python train.py --decoder_mlp_ratio=2.67 --decoder_head_dim=16 --shampoo_beta=0.99
Rows from block 9 of the text decoder, named by matrix and row number. Rows with one number belong to one neuron. Each number is 500 + 50 x the weight over its row's rms, rounded and kept within 0 to 999. All counts start at 0. Numbers have three digits each. After the name is the row's rms in percent of the matrix's.
# gate: MLP gate (decoder.blocks.9.mlp.gate.weight, 336x128), inputs 0-42
# fc1: MLP up (decoder.blocks.9.mlp.fc1.weight, 336x128), inputs 0-42
# fc2: MLP down (decoder.blocks.9.mlp.fc2.weight, 128x336, transposed), outputs 0-42
gate.170 105:508551543558494448503449464536521519554410379456519519437533488541529518598527533575440502550440494522419509521477553461444612508
fc1.170 097:564447522511513575401558470595539410558514494505465461486571514606462380485525460476458561474517482510426404546485421492539430405
fc2.170 098:501557430556584478512500406532500395496412481440485482455478535528504609520509454533563452549537403432587549539445522592544465527
gate.171 111:537497526532601522524557542459420451561483525522495469483511597525496506435464677473469536466530480522556518496605461564542452522
fc1.171 107:555448480533458562538490464559534492520418498461511469480531551610476504509536399461567523492503423514516449405420623479528552416
fc2.171 106:426447443461557451494573500424466481475549484350458609527555486505511516529487496518470480418507553497518428513573465560503489572
gate.172 103:534414495540408468477502538442536548426549485454462560434461520477462488491577532569519491576534472548491542438521507654583481519
fc1.172 104:546516495595607585476490590508576507541522466434510456504517612549491504510455509559482499540512461499469503544554480470534366515
fc2.172 102:526572438487509426463555521449515561476442484419459546428452513513475476522526567476506461560521476465564496450583505573508480438
gate.173 121:502532529482539523418505488518456452527499537611530529527511527490461567570565490521501502451440533515477444475492553476557501628
fc1.173 128:528567603518552535444479478540560438447526529549458622483459447441532621556538523507476368444423419574408538577526513548524497506
fc2.173 150:543411396472448495483610502463552512548490500506513544510382523499539504561510504563470409546551560460544530534466505493492505531
gate.174 100:516461450503493521493554428474504544551438432436615470473574531600500467521461494434478453446528436454493518657403446573567438480
fc1.174 095:535500507506378563549527463501450502499536440461544454537579482494490513513505457467598458364510474495501479525525564518482482588
fc2.174 104:492505506529508499514410401582601523451358488464562510479472585493432436483629432529545502505557544544571439473438508441544484568
gate.175 094:495460540471442477519451542498538455525616505412589491407581499592517490489534490510454581488511547518533537565592526542476477472
fc1.175 090:551376542511604512522581544407484505475517502563487532498445486499514557519454441465428439505465530500475464478459477713472492565
fc2.175 094:430578477528482439570660522573533483543540418536539510513531531548456410505562550537559452466577552579464605448517511601489495549
gate.176 104:450528411499519557521485543512475479556437588403503444447403514404526456421444538470531459543548551510557491520518467472460530597
fc1.176 107:486447479456475509403432487539425434542453520455482494498485606517506420550588550450479579397455503586532500526438545493478492427
fc2.176 105:556522581437466523540605477487495472493472457497483513470447476604513550507525545601542540557499548500522492505478473487434486537
gate.177 124:556486383474462522548463460484519496525514474408540516404599480549427450443484487470580530445512513591526474543489407450464555544
fc1.177 129:495505426522525469501469485564532466587465425395451499542541508510472509554383519494588491444509496489534478556557515462522574520
fc2.177 124:564402590460486419503466556483477510460451513501449497488556498548491502437573557394543519507465512522524482395494458559499484514
gate.178 121:506450465479562459532413614534474459486502490640448573517500458442532465557442547486483524397520417430479540516519486512457525502
fc1.178 122:431547508607466490500570404577503497452508488434528445479504501590506497518487526466514523555487534570555464503480445462621491504
fc2.178 115:326518520590541484497529405488503517548466533350627520473475524592571515566555512536413486470462486485498478479430535523477467504
gate.179 094:568508565553471584463544483416603561524467429437523481500469468467580513454471554438412559472540551444506555460489533431464441489
fc1.179 092:518477497531473534518558471429543498440404524530477474530525504618513517482508513484535487503500430496632539490504425455560506520
fc2.179 101:570495467481566435563487471501419508483470459527538551495468514496564573485493548482555546400448533499370571571483498506503445507
gate.180 117:587587452540440531468464561586551477574559526515602572525569564434501535457404422433482508454464495482438468424497505496520456524
fc1.180 116:566581498552456478556489487492484445546590544556456499535481562451408466520399487464397525562433551512480519500547542494506486562
fc2.180 121:536522518448564492398485462486465539490504535482565452423453513590554565473457477503499543499524446531518446457458549497543485548
gate.181 088:464515565574502473527506537475440508479500537408443407484420502555547360610496504555487437529508502561517504517429448472525537538
fc1.181 088:473476536549568531594477454529587527460518522467476491530517519539507526496448432531422544463527559489458491467472422538512590462
fc2.181 092:495604492441428511487481476534483487422429507480467500434474527421447421671482473538426462544429427471493557448492524500489535465
gate.182 100:491494475447503549507540534605556469462459550564490451445400502466588504405545426524471538525463663548571543515461486507487559504
fc1.182 097:541466547516534567485552419450522495499481483464507518572455512503475463514477440443484508431548466441410536534583497495591558484
fc2.182 098:497526488577501446484447588580496572483543531493534566468387358488459427491529537471574504475529496429542519473582499466494513463
gate.183 103:484410486567452472580509504561452523549494482510448457489511537547503461683448547536447500452557492514549496527578499489437543433
fc1.183 098:548556462494451553581465414496496455432434582491511469460499494504546496492487511541530439566453487567518503468564457470473520393
fc2.183 101:499510582428566440499519530504547428520522531504422457495547471483486517490429440456448547522510487476510489510512464549436462568
gate.184 084:465516406561511511521495583618501509482492564464515372455565569405482482500458490501471526513532510502531490475443594500588409474
fc1.184 099:504528528549426538552604553516559567482470437481504484466453509520478519485405596411382499553573482488482581532475474494510510544
fc2.184 101:545497447417572536556495466512453511512498552483566532518499421438482464456466579538454529539575535534511381511550472558435437521
gate.185 094:483511474494628482385446499660471523493509587570460480494460464365494516506512512497531578601467507532533548502443451578464417493
fc1.185 097:516565498478549508452540451511487518523415445456448541382524549482476453491473471449579360575516428541586534479422502528557569536
fc2.185 092:500498567430447439398580448429421417491537494605557422503514475541543505487478576457534486488483559544461551490559485582516444470
gate.186 119:562411462440543455495518653500513439534554514577533520514521481457457482437507444474524587447552440536578477481517505481487520505
fc1.186 120:526478439343509525477553551471474531484517568589456506532504523440413502582467502436497577474452464462544466410436509506435520576
fc2.186 107:542506504476576486462467517501546510536467517630442598470552459500399494485464503479492581542497472545439513513598496493519594463
gate.187 112:511590507484452565471486595512427553500541497504527446529523455469473557448549569527540471448555478480515547547405508401596527441
fc1.187 119:509568485497518478398512547416489633496524491524396476498477520448569582502509497559517447500564415625444525449421511481511410431
fc2.187 110:386486555508527507474551405551525388439445446557543530490550544473482443465439473496511538485514516523552617541619521454432436467
gate.188 111:432406444530523506374517519571483522455422507560617443466465619515576490518498519488447487508510531466578565487499454496430555424
fc1.188 101:456515459460512530550474531558507567535439466578532417502479421468540536407490582388532507441442580439525456512476537486595430521
fc2.188 105:525522470441428518473508492508548472490463529426522584555509448590587620491585445469551421538544512506467469502434467449466509540
gate.189 097:559505568504418453567550503495516498468545538425535550428497435474427573488415621482532495467511513549565531466483508490518466393
fc1.189 099:550537484523508497472474448550453492527498553522421542558553511575517486544495412488584455530444524499526587494469521440502484526
fc2.189 099:421564549539535593467514530443504501477533506383553544491440447516460471536511418462395519449413478469550537525586519545462518503
gate.190 095:461464473585456462455426470526578452550525557555454442521543518569461490516458529399437500514492397567520445460505536491385500607
fc1.190 107:499494528498466534523574506514453409491489528446501511508441565572481457532419454527503561484511486481575434500568529497458515535
fc2.190 097:473579543423498499465467484470459564540530434587473536492593452466453524435556495607537521550461530568477432504594519441491468557
gate.191 087:523499474512485531498427526561546489605487549468495425584493475461564433524510603579569436558411546498553492375524529475583524577
fc1.191 090:521517371481587529517531418560517493420535481538457496478476427500479499505515498475551460523528432475515453486627430659504504540
fc2.191 097:419447483412460398439495522570525465492554538494479485460529492465517472488498550541534486549498410473528528405456577477637488560
gate.192 094:489544562566474503510528537554481406599529490432488526559442585510391590470421433432576536515393483459506498408460461450471546539
fc1.192 091:397385558493606444466543423436388481428444480553505570489561529520578596518493538435513486516564487515507580556596565491565461477
fc2.192 099:536422561589397591574508500496510451469497479571400541526374521459451501539480487481554519510517547390464579475527489466466473501
gate.193 106:473493522461486505593504480520418504390442448505450490581461570451476505562535451478432546494531515533529539442431568458472522500
fc1.193 109:528528529479496427553466487461566509490544551533459514558522513553387501522454581486518501509532518615449389528532579499521548607
fc2.193 102:464409556489521558551495421444492548430448508511499519478495518474509477506536492477565491527573443515551473574486463442477493389
gate.194 096:524608499545478526398581586420569528503456458544430530432478567548523552442535522541554491499529432438602539504484494487573487554
fc1.194 098:514474516503514528425535480547559562503496482627500532535513461427478477438515498498639463492585469399504500571478616509521414553
fc2.194 110:520419527434503401540533510425476458460665535523551529434493477465437534544559504497528499513485490483545589491542472495501486615
gate.195 113:427475499506436485443500559497462538500535467488512462523536495500455479466457474533539570632498495560476378474551474492427455402
fc1.195 116:522369521450589488427444511491553495475495437431422505601545523505477561472464537486526443468479438487553518562544477405558526569
fc2.195 103:465533543532488493536439506477468460495434572523592518471485441492398485415553520531525509452483551533489414505573527481486527493
gate.196 095:581477373468520499503459532535549453516370541486537459451498471588475508479519403503606539481498517461505480483517454521469507476
fc1.196 088:462443504515482549511469532469433382479557454495515550496560552507436572425475634511544480472594518501466540495415372450419466503
fc2.196 099:541632458541417462557550464489507496502495486501510499521424412602406463457490585540511475560514515552509422521555448533467456528
gate.197 105:543450617481520519422608529550489570548509550482455478541573492389555508521484461458531581513417508471477505483483453538573493471
fc1.197 115:548501384494526517575381517361434440543441541500439552467541453515462462474539540545553534489539450527501518467478518420484478511
fc2.197 117:457443441584417504514477558568487495448474619482458558541513498464458533500498468516487452489471521572462579551479463543514504505
gate.198 105:513497423523485555428476516448495529545544471573513508527582432404523497505493452452448488456486525471517485478555513526538516523
fc1.198 098:492546371597530522451440513558499570490448467580582427535523463444574497441511458487566467528476555513420470532430527509563512569
fc2.198 101:517491514429419480543478491529496480428477572509471393480534444484500531470398530560458500539466442509619527591461516484485536533
gate.199 092:497511411592434502429545459551496454487512494517477574601551443528477435448452472496389560416546573440517531539522459470485556537
fc1.199 080:530522472544561465477466475522522591352496543586564564467513537511553572477554430538550451533452490569398586419438553551539487469
fc2.199 086:478487467464485541544479449527516463523448516522436399537449539431545531495474556490482479573597475455562470452552434462585533530
gate.200 086:489473445491555406526438422431538516506487445507493513444442530505444471641550555579493593450580539487578503470533448573436511542
fc1.200 091:520491499431516445579506485498489492530582458536560601470550511527529508426480442456503464547409515475522472492573450425529443464
fc2.200 094:518526421449444516474406521442498561515498447506526424564450539473391510450517614517553430478439497492503436548442432501499545516
gate.201 081:485473497540430501561429423479486492501524606543542607481476494476454457510477496381437492531442546509518485555538545462422489519
fc1.201 082:474537481384522578540519473491479497437473447522633460610455568466493536487457467508511634457403473503399433433458544515513504535
fc2.201 089:561437502519459457496513399503534597489542472599440599481546425508460481587497552484453463484568497443506540506484509540529506504
gate.202 088:526556499466437520514542452541459590548483433568514470452545602433516488584504518462391539440454515463541486476434475513421486527
fc1.202 092:538539556450436463510493426582614537427493508404344565533509459490448476507497434445476450479448495438515542477424467445515456543
fc2.202 088:449507486517552546471507568382429496556450543489460533494480548484554454468435490427411456442518438452481552440532455544563523503
gate.203 089:463477501585554537498461438501561448478550500579368576585517571584490446479552506483551492503486564478584522510498554533486506510
fc1.203 086:437521391442531544431524411513428478588512614481506416537473398505442565471614550469501501502488509554537487438519491524608480524
fc2.203 092:468486550510417417461489501467333507466463433499507387494511458508464483531556558541495506503454503542547413466530434533468548418
gate.204 092:519552554460471487491417566543564378466531525522493458527525490540538542464516541436580482495486474497504517515509510462533507539
fc1.204 083:514472606458593577521542510565469473409508460518564459565520505451532570521492421490450535426452535588440501527455534484524474529
fc2.204 093:471572570467513475497493600557502521417493507432417496549470428559538503495500475527495604487605456560528523535551466456532528489
gate.205 101:426479501509565498441507541456515464516502522414524461490540517483543510516481417530434465421508504476519511518467459385453450498
fc1.205 096:578426429429535450574548553511446472550423528481475532387425512527451495542528477541495562515555498464545448529441512433482432422
fc2.205 090:540483532550461492490446466482509536507496503394466468592500545508483520533479453392531477491533457520488455478535478591510483569
gate.206 105:536445552494478440593519493392480491562457599493534525587562547454536546481569451527505472554489484460472451499490554498549534436
fc1.206 096:558475465463492544512555588495464532513484498581449593509486550375466485567432534408483539453521381513492480437660388445496488537
fc2.206 099:509626512428539450491482458434603451452507569590603541463496513468502529530469437423494569565551476510470492568537526450455467451
gate.207 085:481516552446529498532520450555666584523475542483540540540494473520514467560543579493451515516463482516491518533460495505536427492
fc1.207 084:431465520471579507542542468436582459626488528542474528481504452442548435536561571522532518398489532508495497471491511452511490455
fc2.207 095:473426484523471634506494407443421504447566532457471479593499569488550593474472474479452607548457463414545548473568516431515499508
gate.208 097:463514546500440525469380538521459462475494389458486450477495532522519516493499502536450524407459560437515572438440612488528430486
fc1.208 096:479425499486576498454398443483544456456598522493467498544447518505465457575544529560529550529550483425426555512528548448492522512
fc2.208 101:473541542630477447508425460500577570474479512554483543586544519551465546428476481463367438496395528504544484450433450432531478458
gate.209 101:419555569479445414541534419519481567497491407536475504510510508424469421455474552506508447471488537510490494510526499460466519483
fc1.209 088:479478435573461450466503648557493493522462496433491540490473432423569538576490455573445542493541408437454438470471519492527521532
fc2.209 098:472520544588463498432480397593493503533502443499589447518560496490468481435512456455505574464472419437472480544524524493467419499
gate.210 091:558548440473557517519436492506582478498557435510472477430518460498533497513535439494518403557421477535539525492480515444477584475
fc1.210 096:441498547513412413588469429447534538549512532431590518514483524552561486459469534437520471364436530560486472540467530467515595481
fc2.210 100:394572516457516515502504607561536418537504519469472524533530452624459439566515430452502470529532531543487536568518385526543504530
gate.211 100:600516480487496495532553518465504445574446524427502384509448427509498576446484492476533539573485555556533447547542526524545506552
fc1.211 096:462504462504629494417493485552575487585480540564568519502449561543439527512546511495484555455518448416426520474505487523435510441
fc2.211 100:462540555514529623592544463572506558477478532538478497514486480459485503509462471529518491576536490543512628476469489565496563559
gate.212 101:530456464460529506491436460486640444445391486535533471501478521462528478494614470527487544425449537587483571535513630507481443516
fc1.212 101:505437541501548560513435463517524499547524472525560501463504520502613448443485519509545486424470538523442499557409523574448488513
fc2.212 098:468459391453506545421494489497480533472493588494525495571469505530578396541606488536571488580517411485506438539514542522526553539
gate.213 095:503456530558554548470431547412546531515557586495455479460552460559503585391519463490577496460464535554401491528483504522512589463
fc1.213 097:447534490514508534482557515521622547491442508362469542499573599529489609474539542532495511481421439442530552446559489519542442502
fc2.213 091:531534565469449478612494560466476452481489537539510428538520528508467417542498471480400506566538477595576473527546467449495389504
gate.214 083:496516419531452463548498493537409451457473505533489453579520464455414513461423518501553517501512433500554534485454457425460516457
fc1.214 089:555527652491592494513489415462487506576541475511500490440514507504483379461505459506453515512581490527477537498403455507461466462
fc2.214 091:574534523518498515448516485441495538498568518485527552523573496453590547597507475538589401509517620483436482497478589414469516507
gate.215 097:580468551541438478543473456525562463445467519399449528570508494516472547533458483560496522479545514525532448535464480560441536452
fc1.215 096:573521483541471536592502401546489508458462509482458526540531489548390563390533579412460498490447474584498411488372497483639599490
fc2.215 107:545493528611490464578564375562546439504506460488414549503574504516474408484515449507509453510522502508509447543586487470448494489
gate.216 118:405431520427494543522565635483488473451517504552488505470608509370488522415473484397518536473483481512539461627619427474412437473
fc1.216 116:510469512476577517498486446482554501573586427505470508386442445451406502489467518508502554579454511454489564452489456464575441481
fc2.216 106:598563501431543572434450526593473461468598435418460446551546463606506478538479538515553448531439574520460532447412586553501505510
gate.217 096:519524423425564399500478536532496443544499468437481591481521561554504345522598503466509488495523516474385553534435492448450446510
fc1.217 094:556513558464565582484573485494487488441491518474544508575461466445478521450480483523599503544469374505436446514433535564510413566
fc2.217 096:391554478505477562480402546491523430621506523516500552421601538570564452492404500543443511498576530530543504549523455457368494499
gate.218 101:527515445536542423452522518571494623496578502534516511444594451469449472409467511488525551474502513528502440461412486431477558428
fc1.218 093:444617402499609474500478464593397529579468524596490435515533539494575483464553517504460497543523503419493367543478477482604560441
fc2.218 095:572507564483586577448583536430572425585507542489528469424494500582481479522433479500519511483530536528470521460481554477485451499
gate.219 088:480485508527384441493539471523466415429483555486397572457531456548514575483513534473445503538578497548508426394633576479562511434
fc1.219 088:573518519408500519458492479468518606434470454454535450431364474491602476516454595504463509510506524477480484499484460521414528499
fc2.219 088:530511444415507502558518626449573512466573542507501507475559500603537459490458482446454569477426442463486507468415494523477524500
gate.220 100:522527522515502549471447606555500452444474552401463433523556476454486474394529498554474548443529408452488513523497379488554454452
fc1.220 102:497492458498492483456576453497546568485542498533546564417505497531590421522460548478488484433431505558446459509457483535582459494
fc2.220 099:467501491517509552445520499447536443575490488478457611442450436458456455426519412485563480415457507437563497553507425459560474471
gate.221 103:513537447405536538524490494518502440541490502546457474395610501446516455605472528451494600429531395459557466542517592487500409509
fc1.221 105:526557534537442515469552449555535626527520575394517432527516529517533525394519489555456511531504585518464449534482542493506535429
fc2.221 098:472523438441478442530528486498480484511464516426550516561491524598530487433442483564521492536419501502485465547508510497579575582
gate.222 098:493376489512419499541478548517561472546544531524506599454431510489471364475459522465537489575517453384546509442540422541423522530
fc1.222 092:442427487450427471491570564511476534493540480502427488417482491454536471513441472437504556578496589501515463587517388567512557488
fc2.222 104:546548564480511516436441450487518490476523492416503462544473432502428415581586496530508463550507510506398561482447554483424465486
gate.223 104:482560438578590517559527536557592567527422422550574423558436512499456402498510501466572542530539463508499468494569465487488497457
fc1.223 104:499541523470518440500485494503468447542422489508510531469536566538438455487500533436432378446518524514436457455532420495511492613
fc2.223 104:592453474505520493591481469467329518461489589506486501505553491561527574545510437492510490536493455576544461426491565519482507487
gate.224 085:570486549538497512552620530494516519556473496457567472472529530435525524496477457459512396470530485469510598503479466395412448467
fc1.224 094:442526476509501540529419548486580511470520524490477528561411518521552521473488531594541397423519586470519488422550506523513460528
fc2.224 099:495429506497507488460529572534402452565429453458483485441516473533522459513536569424509501610556519501493461505578532487411441451
gate.225 098:510564417553524482504418441516540467514382523452621522531538483518411484417495483478462523466473548516440510535540609452568471537
fc1.225 105:521494520507476532456548445402490517542551453495529485467463559522483480511408493564482535492494506432585605476523449436422504547
fc2.225 104:519505464426513468503500463402507519387542429499539584531491365534590494494479525553526512472491491444513456543516541511480510406
gate.226 101:518548517569442466522475525504622598467490557534486512462564534510556554413484471557372469457402490446569597497497487522458565523
fc1.226 100:499538507514478443457429475556533476472472563562554493532528480438489540478534468478391493356495488516532516551447517451522666494
fc2.226 098:535609592493501555541531473421491541515512549621554493448462655408446462475465555524524431474437489542452440480551505551550497424
gate.227 109:398459496545507474530456502457502508499434471494524566559537514545462515471582533542458602537543403529566491604501458537549518437
fc1.227 110:507546551565527595500490553549515500451531565491485409534537528491565496460471411456527575439488463453494452457514466413521484441
fc2.227 112:519498514419557562451452499415461539498565502459456545404483622484536531464479481457510544553463500531473524545557524555437455566
gate.228 103:528582561434462512490423512445517454532451551531449470457476521591509541508512505474545487458542515610527549479537489540458455555
fc1.228 104:561426505607618522575392549486522571479483491499416467467464435488490512570451608623515503449472411473527540419452505596426579458
fc2.228 100:544531556399475477474542456458485475495491432465463482458563464469531448445536415363504491481470550449503454539553571531541494473
gate.229 090:508533581588499510509462533519496592457527472387570532574496525492462493542450507440572440527476502513578484563461454505498542464
fc1.229 111:573501466605473480484476382511524573533612460499519566504485564496442558535519507388529458397459487544505455488448518513512502402
fc2.229 096:523455599529467501399468558544535519471602537558475475473506546662554480495537488535462574542472521398377521480490463421525544495
gate.230 093:487440524513472480486547541435478493453458435448510500564578546481583450470530527399542554511551537483559653448497540499513496488
fc1.230 088:422479525480477508457539523479531452456478485539466505558452545487425565513476489519430391474476463393555433493543633463536469542
fc2.230 097:507572497569486487544553540495587474502548476575483578475472569523533531553532507442517569473366472525535505521497489462434481425
gate.231 094:508438505443615533409450500511476521446495442550434472458529580500515488531568449451507564451536406564463462400509486586511554474
fc1.231 095:585451472490572451579510479512473481478480548609475547503461457462412468401483434520506544518502478535492464558474457524511543515
fc2.231 098:564562548516572509461360490468507476527512572527462511558536508578482494500529444459531487593514559441538524569524426591468533468
gate.232 103:437486583540545474514514439498478526409522532508503522458550491509449622522515506493521535563541411578497421499487450391451532503
fc1.232 100:472476551531584438485584492466486479484565428473470524549437460541442542389590480508520564510490480528553463517540490504472494489
fc2.232 095:566531306483574533414496478507467524494449403461531522507482458471503461589509397485538483479520459463493519587572502414373566559
gate.233 087:485496447490525496525480580449559456504523478513475427414456509575499515501407518517549490485533445491528537555427586458516488604
fc1.233 083:488594543481480391563563633372408501466485512463520444529510426441522422480528482521543444505501517492388478563418444502534436556
fc2.233 089:558467509461496525509469462488574450487467414553492515495483499563494621524524525491479491562376432506501433487428517608561536434
gate.234 088:444501483587492533508590435502445440493506477504588461461412468445519552437488536501487473515604451499485444549503464521520555414
fc1.234 087:553470476459533436450436431532527447381475550484512491580482487540516515446464499448623474443449451415419624453495530478499457527
fc2.234 090:465603450540506490526499566561477436530491484489496478445530431453504487568485527463464512594459496571545488524429515429472511464
gate.235 089:455458533482536542434513553563479478444468488455500366565551477396511483534498491451533544455537445478489470456513531516460541440
fc1.235 087:464520492479553515492498525466509486549529525493474545556521490543450537483487539422485560456377524462418541418453433542461542480
fc2.235 093:503495430553481526463450470474432464457518437613501441547448600582508524524558518514477513533607478522416446498526510562477544481
gate.236 092:463389492479417579532430496542440492475505562510522519512512576542427518553503510475480557505446458417513441482587474550504459480
fc1.236 084:594532512544506462519529538516533401564503604494419511556464478449473567448546559491492478478433424523487472424541506539430440584
fc2.236 103:589581501623464517522584492545452403549575476517496464493555525486531462498567541583495558437501521496552520488482364483445516471
gate.237 094:463473441442526533473511551482509520509456586551445414573436518484372539516525524472472528507479557479535538502526521488473552475
fc1.237 100:451471584508486461498552521487504540511448458534503471485502460466585501433435560561602487499486524500497508503538415471492456433
fc2.237 097:537488511463466498474433488458535485475525505490440513535478497566457426614462488507527503575546490527413492485403494426490599534
gate.238 112:392596512478484541512502526570437561491512504489416497441520518519523569503528514521450514489442481589447563447417555534472378400
fc1.238 117:560427515517526568525514498492546502522517483440528524445479495441511472484520472475541416482452497521461453578603606490611513569
fc2.238 114:418453506468545493520510449408575540440531515550428564535457451482500552394512488537550492535537483460537488584551443568453482465
gate.239 089:602515559517504477549556478499486530474513571447489522460448455540527600501485495425418549534423605427476490531462633529531420625
fc1.239 093:615512595445510524446482569435489504542536437513531410470403535492348457529573470552394519477527467481476545495423589396527430511
fc2.239 092:524516407489531477515576497484507542469419486474558501560562480527520559536480510456482428497527451543498447574475459550490510492
gate.240 100:536479463548547500460522506563577550536426445548547521557509520493525489536377414522516483463469479529491478411499530557470459544
fc1.240 105:536536527480422471446427534548543569537554485483609507542495530559477507427486485511484466493530515559488487466444457608482512458
fc2.240 097:523476489461523572568494540527514495455539565534481383535488413488495386479567533583496448504437441586532525485540525487571457512
gate.241 092:441507590470495635456525491582496482448560501437543507498517533475558547563509470519471518394487417416497508516462537532480484529
fc1.241 090:490590491472528540547560514453446523454496404453503566479474495508517470482460532413555506488477454495455487569437424423457487488
fc2.241 090:496564570496452494470446450516544533424542427556449499504483440467479477484597545521493556467541506491562490416448404522567453493
gate.242 097:509527509599559571473462407489569479453544465448532465443502505459427473472431555446518562519470437502477503537568466445458528624
fc1.242 104:517564494481513486409466477536476479442506438566592469518476466592554548492375515460486637566486517464552499559488544562500556528
fc2.242 101:495452535642466555480618509541516531582513485491496569496502572531515448533519543473453518448479457509499478461472493548502544477
gate.243 103:548510436391538530424509531454560532595563433516562498489502445431427448440526494502501499508450517403466514468480437498548495524
fc1.243 097:495604502546462484476461488553487478508497509432569573593525595523422447523575506444525494591461582472526451456490576493555556447
fc2.243 100:434530612529390457566554500542565474460527445364524464494509437460542581432437446555517517541550541497546518461431514488517457430
gate.244 107:532614535541443443526465533583510539565575578515504427416516477430477455533421402466560543457563476488449493460503458525417510625
fc1.244 112:460489534527514501417490486550502450545611576489490530489518481467450585511512551442521432538497574493483615414514585480473508505
fc2.244 109:468573517498481503458586498554454513540541532545433526500523414457555522436443479501495588455579538449589399502462495502511534492
gate.245 095:435438456519480528484545507458536568526565512524539560479593495489364515535448523512456488548451556467447498496427391527572516465
fc1.245 092:574581511571527468472404576488502494467602542422484542454490560525522547504624457476548548511522455539431506491489584533487461631
fc2.245 089:483482485477553572418508435603554464536481466468421525489559524455538580601370540498485483493554448464549473451496433565497478504
gate.246 098:494477452561502495550500543556619489486493486457499484442520507549534553439471479458510493466446533501572425517589458469529550513
fc1.246 095:524529498518486588480466462503641452484478328445515532499583522454395468511457468422578486466406511588545555383549461526474467530
fc2.246 094:526448437621497445562450612538490480490485603471578522517480542564548458548500467486470424405451522479468532550480459499521547538
gate.247 094:509482496517508524575496543506584544479476416477418528528491552494561487446487594559568464534483540589535558548520537392414524399
fc1.247 086:457562500481481383451527520463478593498469638473450495468482534446533489490485449518458535602496539464523500423445431517464526670
fc2.247 085:440497408539510541565521422482426539583492441506612502469505475525525553476502470593485572461480505512531527546427496499504523440
gate.248 083:514492492573496494447428492488420523540443473422558553491570528531474565568444505536413447454618497496502416471459472532539465459
fc1.248 082:551449525492497554448416502525483418420561485477544463547538417528582500463533559514516523417627509553441443478460454540422525509
fc2.248 088:515586474564606490497424588474557543540500464484573449506488493487475519417487518430610479471476542588496500533444527484515515503
gate.249 098:555546514483416474510558593549447506414462450542447521562469524454412543529456479503524532554549482465540577497484471567422505554
fc1.249 097:535530469470586380550534601560515503568481480418515554479394576526525443405477495597432505486446501515506471571501514452404424546
fc2.249 093:479572507528511475514501478351492457520462507512542431470593496556604459635460423452522543494519511482494566486439491480560490498
gate.250 098:555553466497507512526496556527529534501513481369513549481462449421539523468459501454502564552472506461499449555415542536421462502
fc1.250 100:493548406499506556511521482465457525589534441453488542461424423476514437514440455505456535503463584485553550525521480496567465461
fc2.250 096:524495503508509538531583507456554491524488513482558470545522555607513524465600435425590457472533546422432524463557518470506543519
gate.251 104:391492397555502542498537542497458571483423439488494506465585578535626556504468567482401549415484489520560470452538512400511480582
fc1.251 098:419518452526434469557497518501562402516564429537451498470466452514558494471392490426527561554579476428540473509538520455373543469
fc2.251 100:490490415492566581513444548518505513469497522513542461378522474421488511471509488539409472457504499515521478548570529434456451508
gate.252 101:574524522501561438485512530510455476508530540541554437532543605521491565549560521460486536441486488557473476555483509480573502509
fc1.252 099:488573491519448580460507540466404494440558488481466513487468445433511457441492552559473480528522532549579502517480484547522434540
fc2.252 102:489463551514490543435589441462578557550470515457505467456507486473524485494404480441428444542578512500483478457473460415446477482
gate.253 096:421406525511522450498499567463557624551540499496483559483477526452475384497488505581510505435495513570487524466484527468477529468
fc1.253 095:522553482492469507465513543496449550414501553533424541445471548448458456539592529538480455449445472428560500422458423506537489509
fc2.253 081:510516500539516506494475540427500469508542462509475418445565461545607541485547484439582431449530558492423409586434538499507453540
gate.254 083:516475408555443504450508524560509578424571582452576566457445536425433427541592550518509555499478524551474482472614574514446454465
fc1.254 083:498504535504526478487470564585401568495458488471469393509570506501452498562532509488513440464535434500520510527627522505475498555
fc2.254 094:528481474585392438485500468512514528381546582507526448488529443515525480441490470539550499467590506496494530468520561498461552512
gate.255 112:553461496542501558462488531507558584507502500493566515456545354519553450559590455487509558524550504463452526562487442436523463580
fc1.255 105:431470451487448534452454509459457499461478560535454534517484588469475540519431567529507539454506538557478468496493592539422465388
fc2.255 099:527536487542543490482486549521508381439490505421550523470593461439533533466522556494447517508433478482400510446437552524491440487
gate.256 119:482616525520504512519565571474415383524509430490482536496605516425494504534451489426465460457555536534546584486513449545547447501
fc1.256 127:493565410617521440489520503565472608495502437538490528416550465541525462479529440544522456487629500566468466487520524460458556584
fc2.256 112:524468494547499607440494518483466435401496474479511465535467448472513541480450477486522473410495565396534427483452548490469448553
gate.257 115:567485506505571530513467492497511507529395551515464469556491538511383464537525555406450527495511502351500494488458522562541488530
fc1.257 109:510500492447550397463496479465510488529445517481523566504440521500487544552561454508428501444526477472495597461517518607478530516
fc2.257 095:444508430514500538525429514454472475551484506542500526515495423479533602421439527447498433529478501428424562536551532523418420493
gate.258 095:399526450542561478522530562474587454437555581515427500515469498468439411506449511528514581455525449507493426548483496473493486480
fc1.258 084:434576451563556523551459479526513447526469537417410486579595454556488562537437456481562563508523516470561379575527608445542566475
fc2.258 092:507487550586519511453449452473472545444454472558542442511489468496449563602502597487481458479541525623465537403540450445495474481
gate.259 110:457462526556603471529481450509544481433495472492433552471451507537493497567502430590538431421460472490547513442503490486449492376
fc1.259 104:489471480470475537523486485522451532439615446482499501613507520487530530579537542599518500524475641507575553534506490482508473469
fc2.259 099:459524525582453521410550524436663471510434592533442437607513524440427442536469546567530466488555507512536578463556471511515563413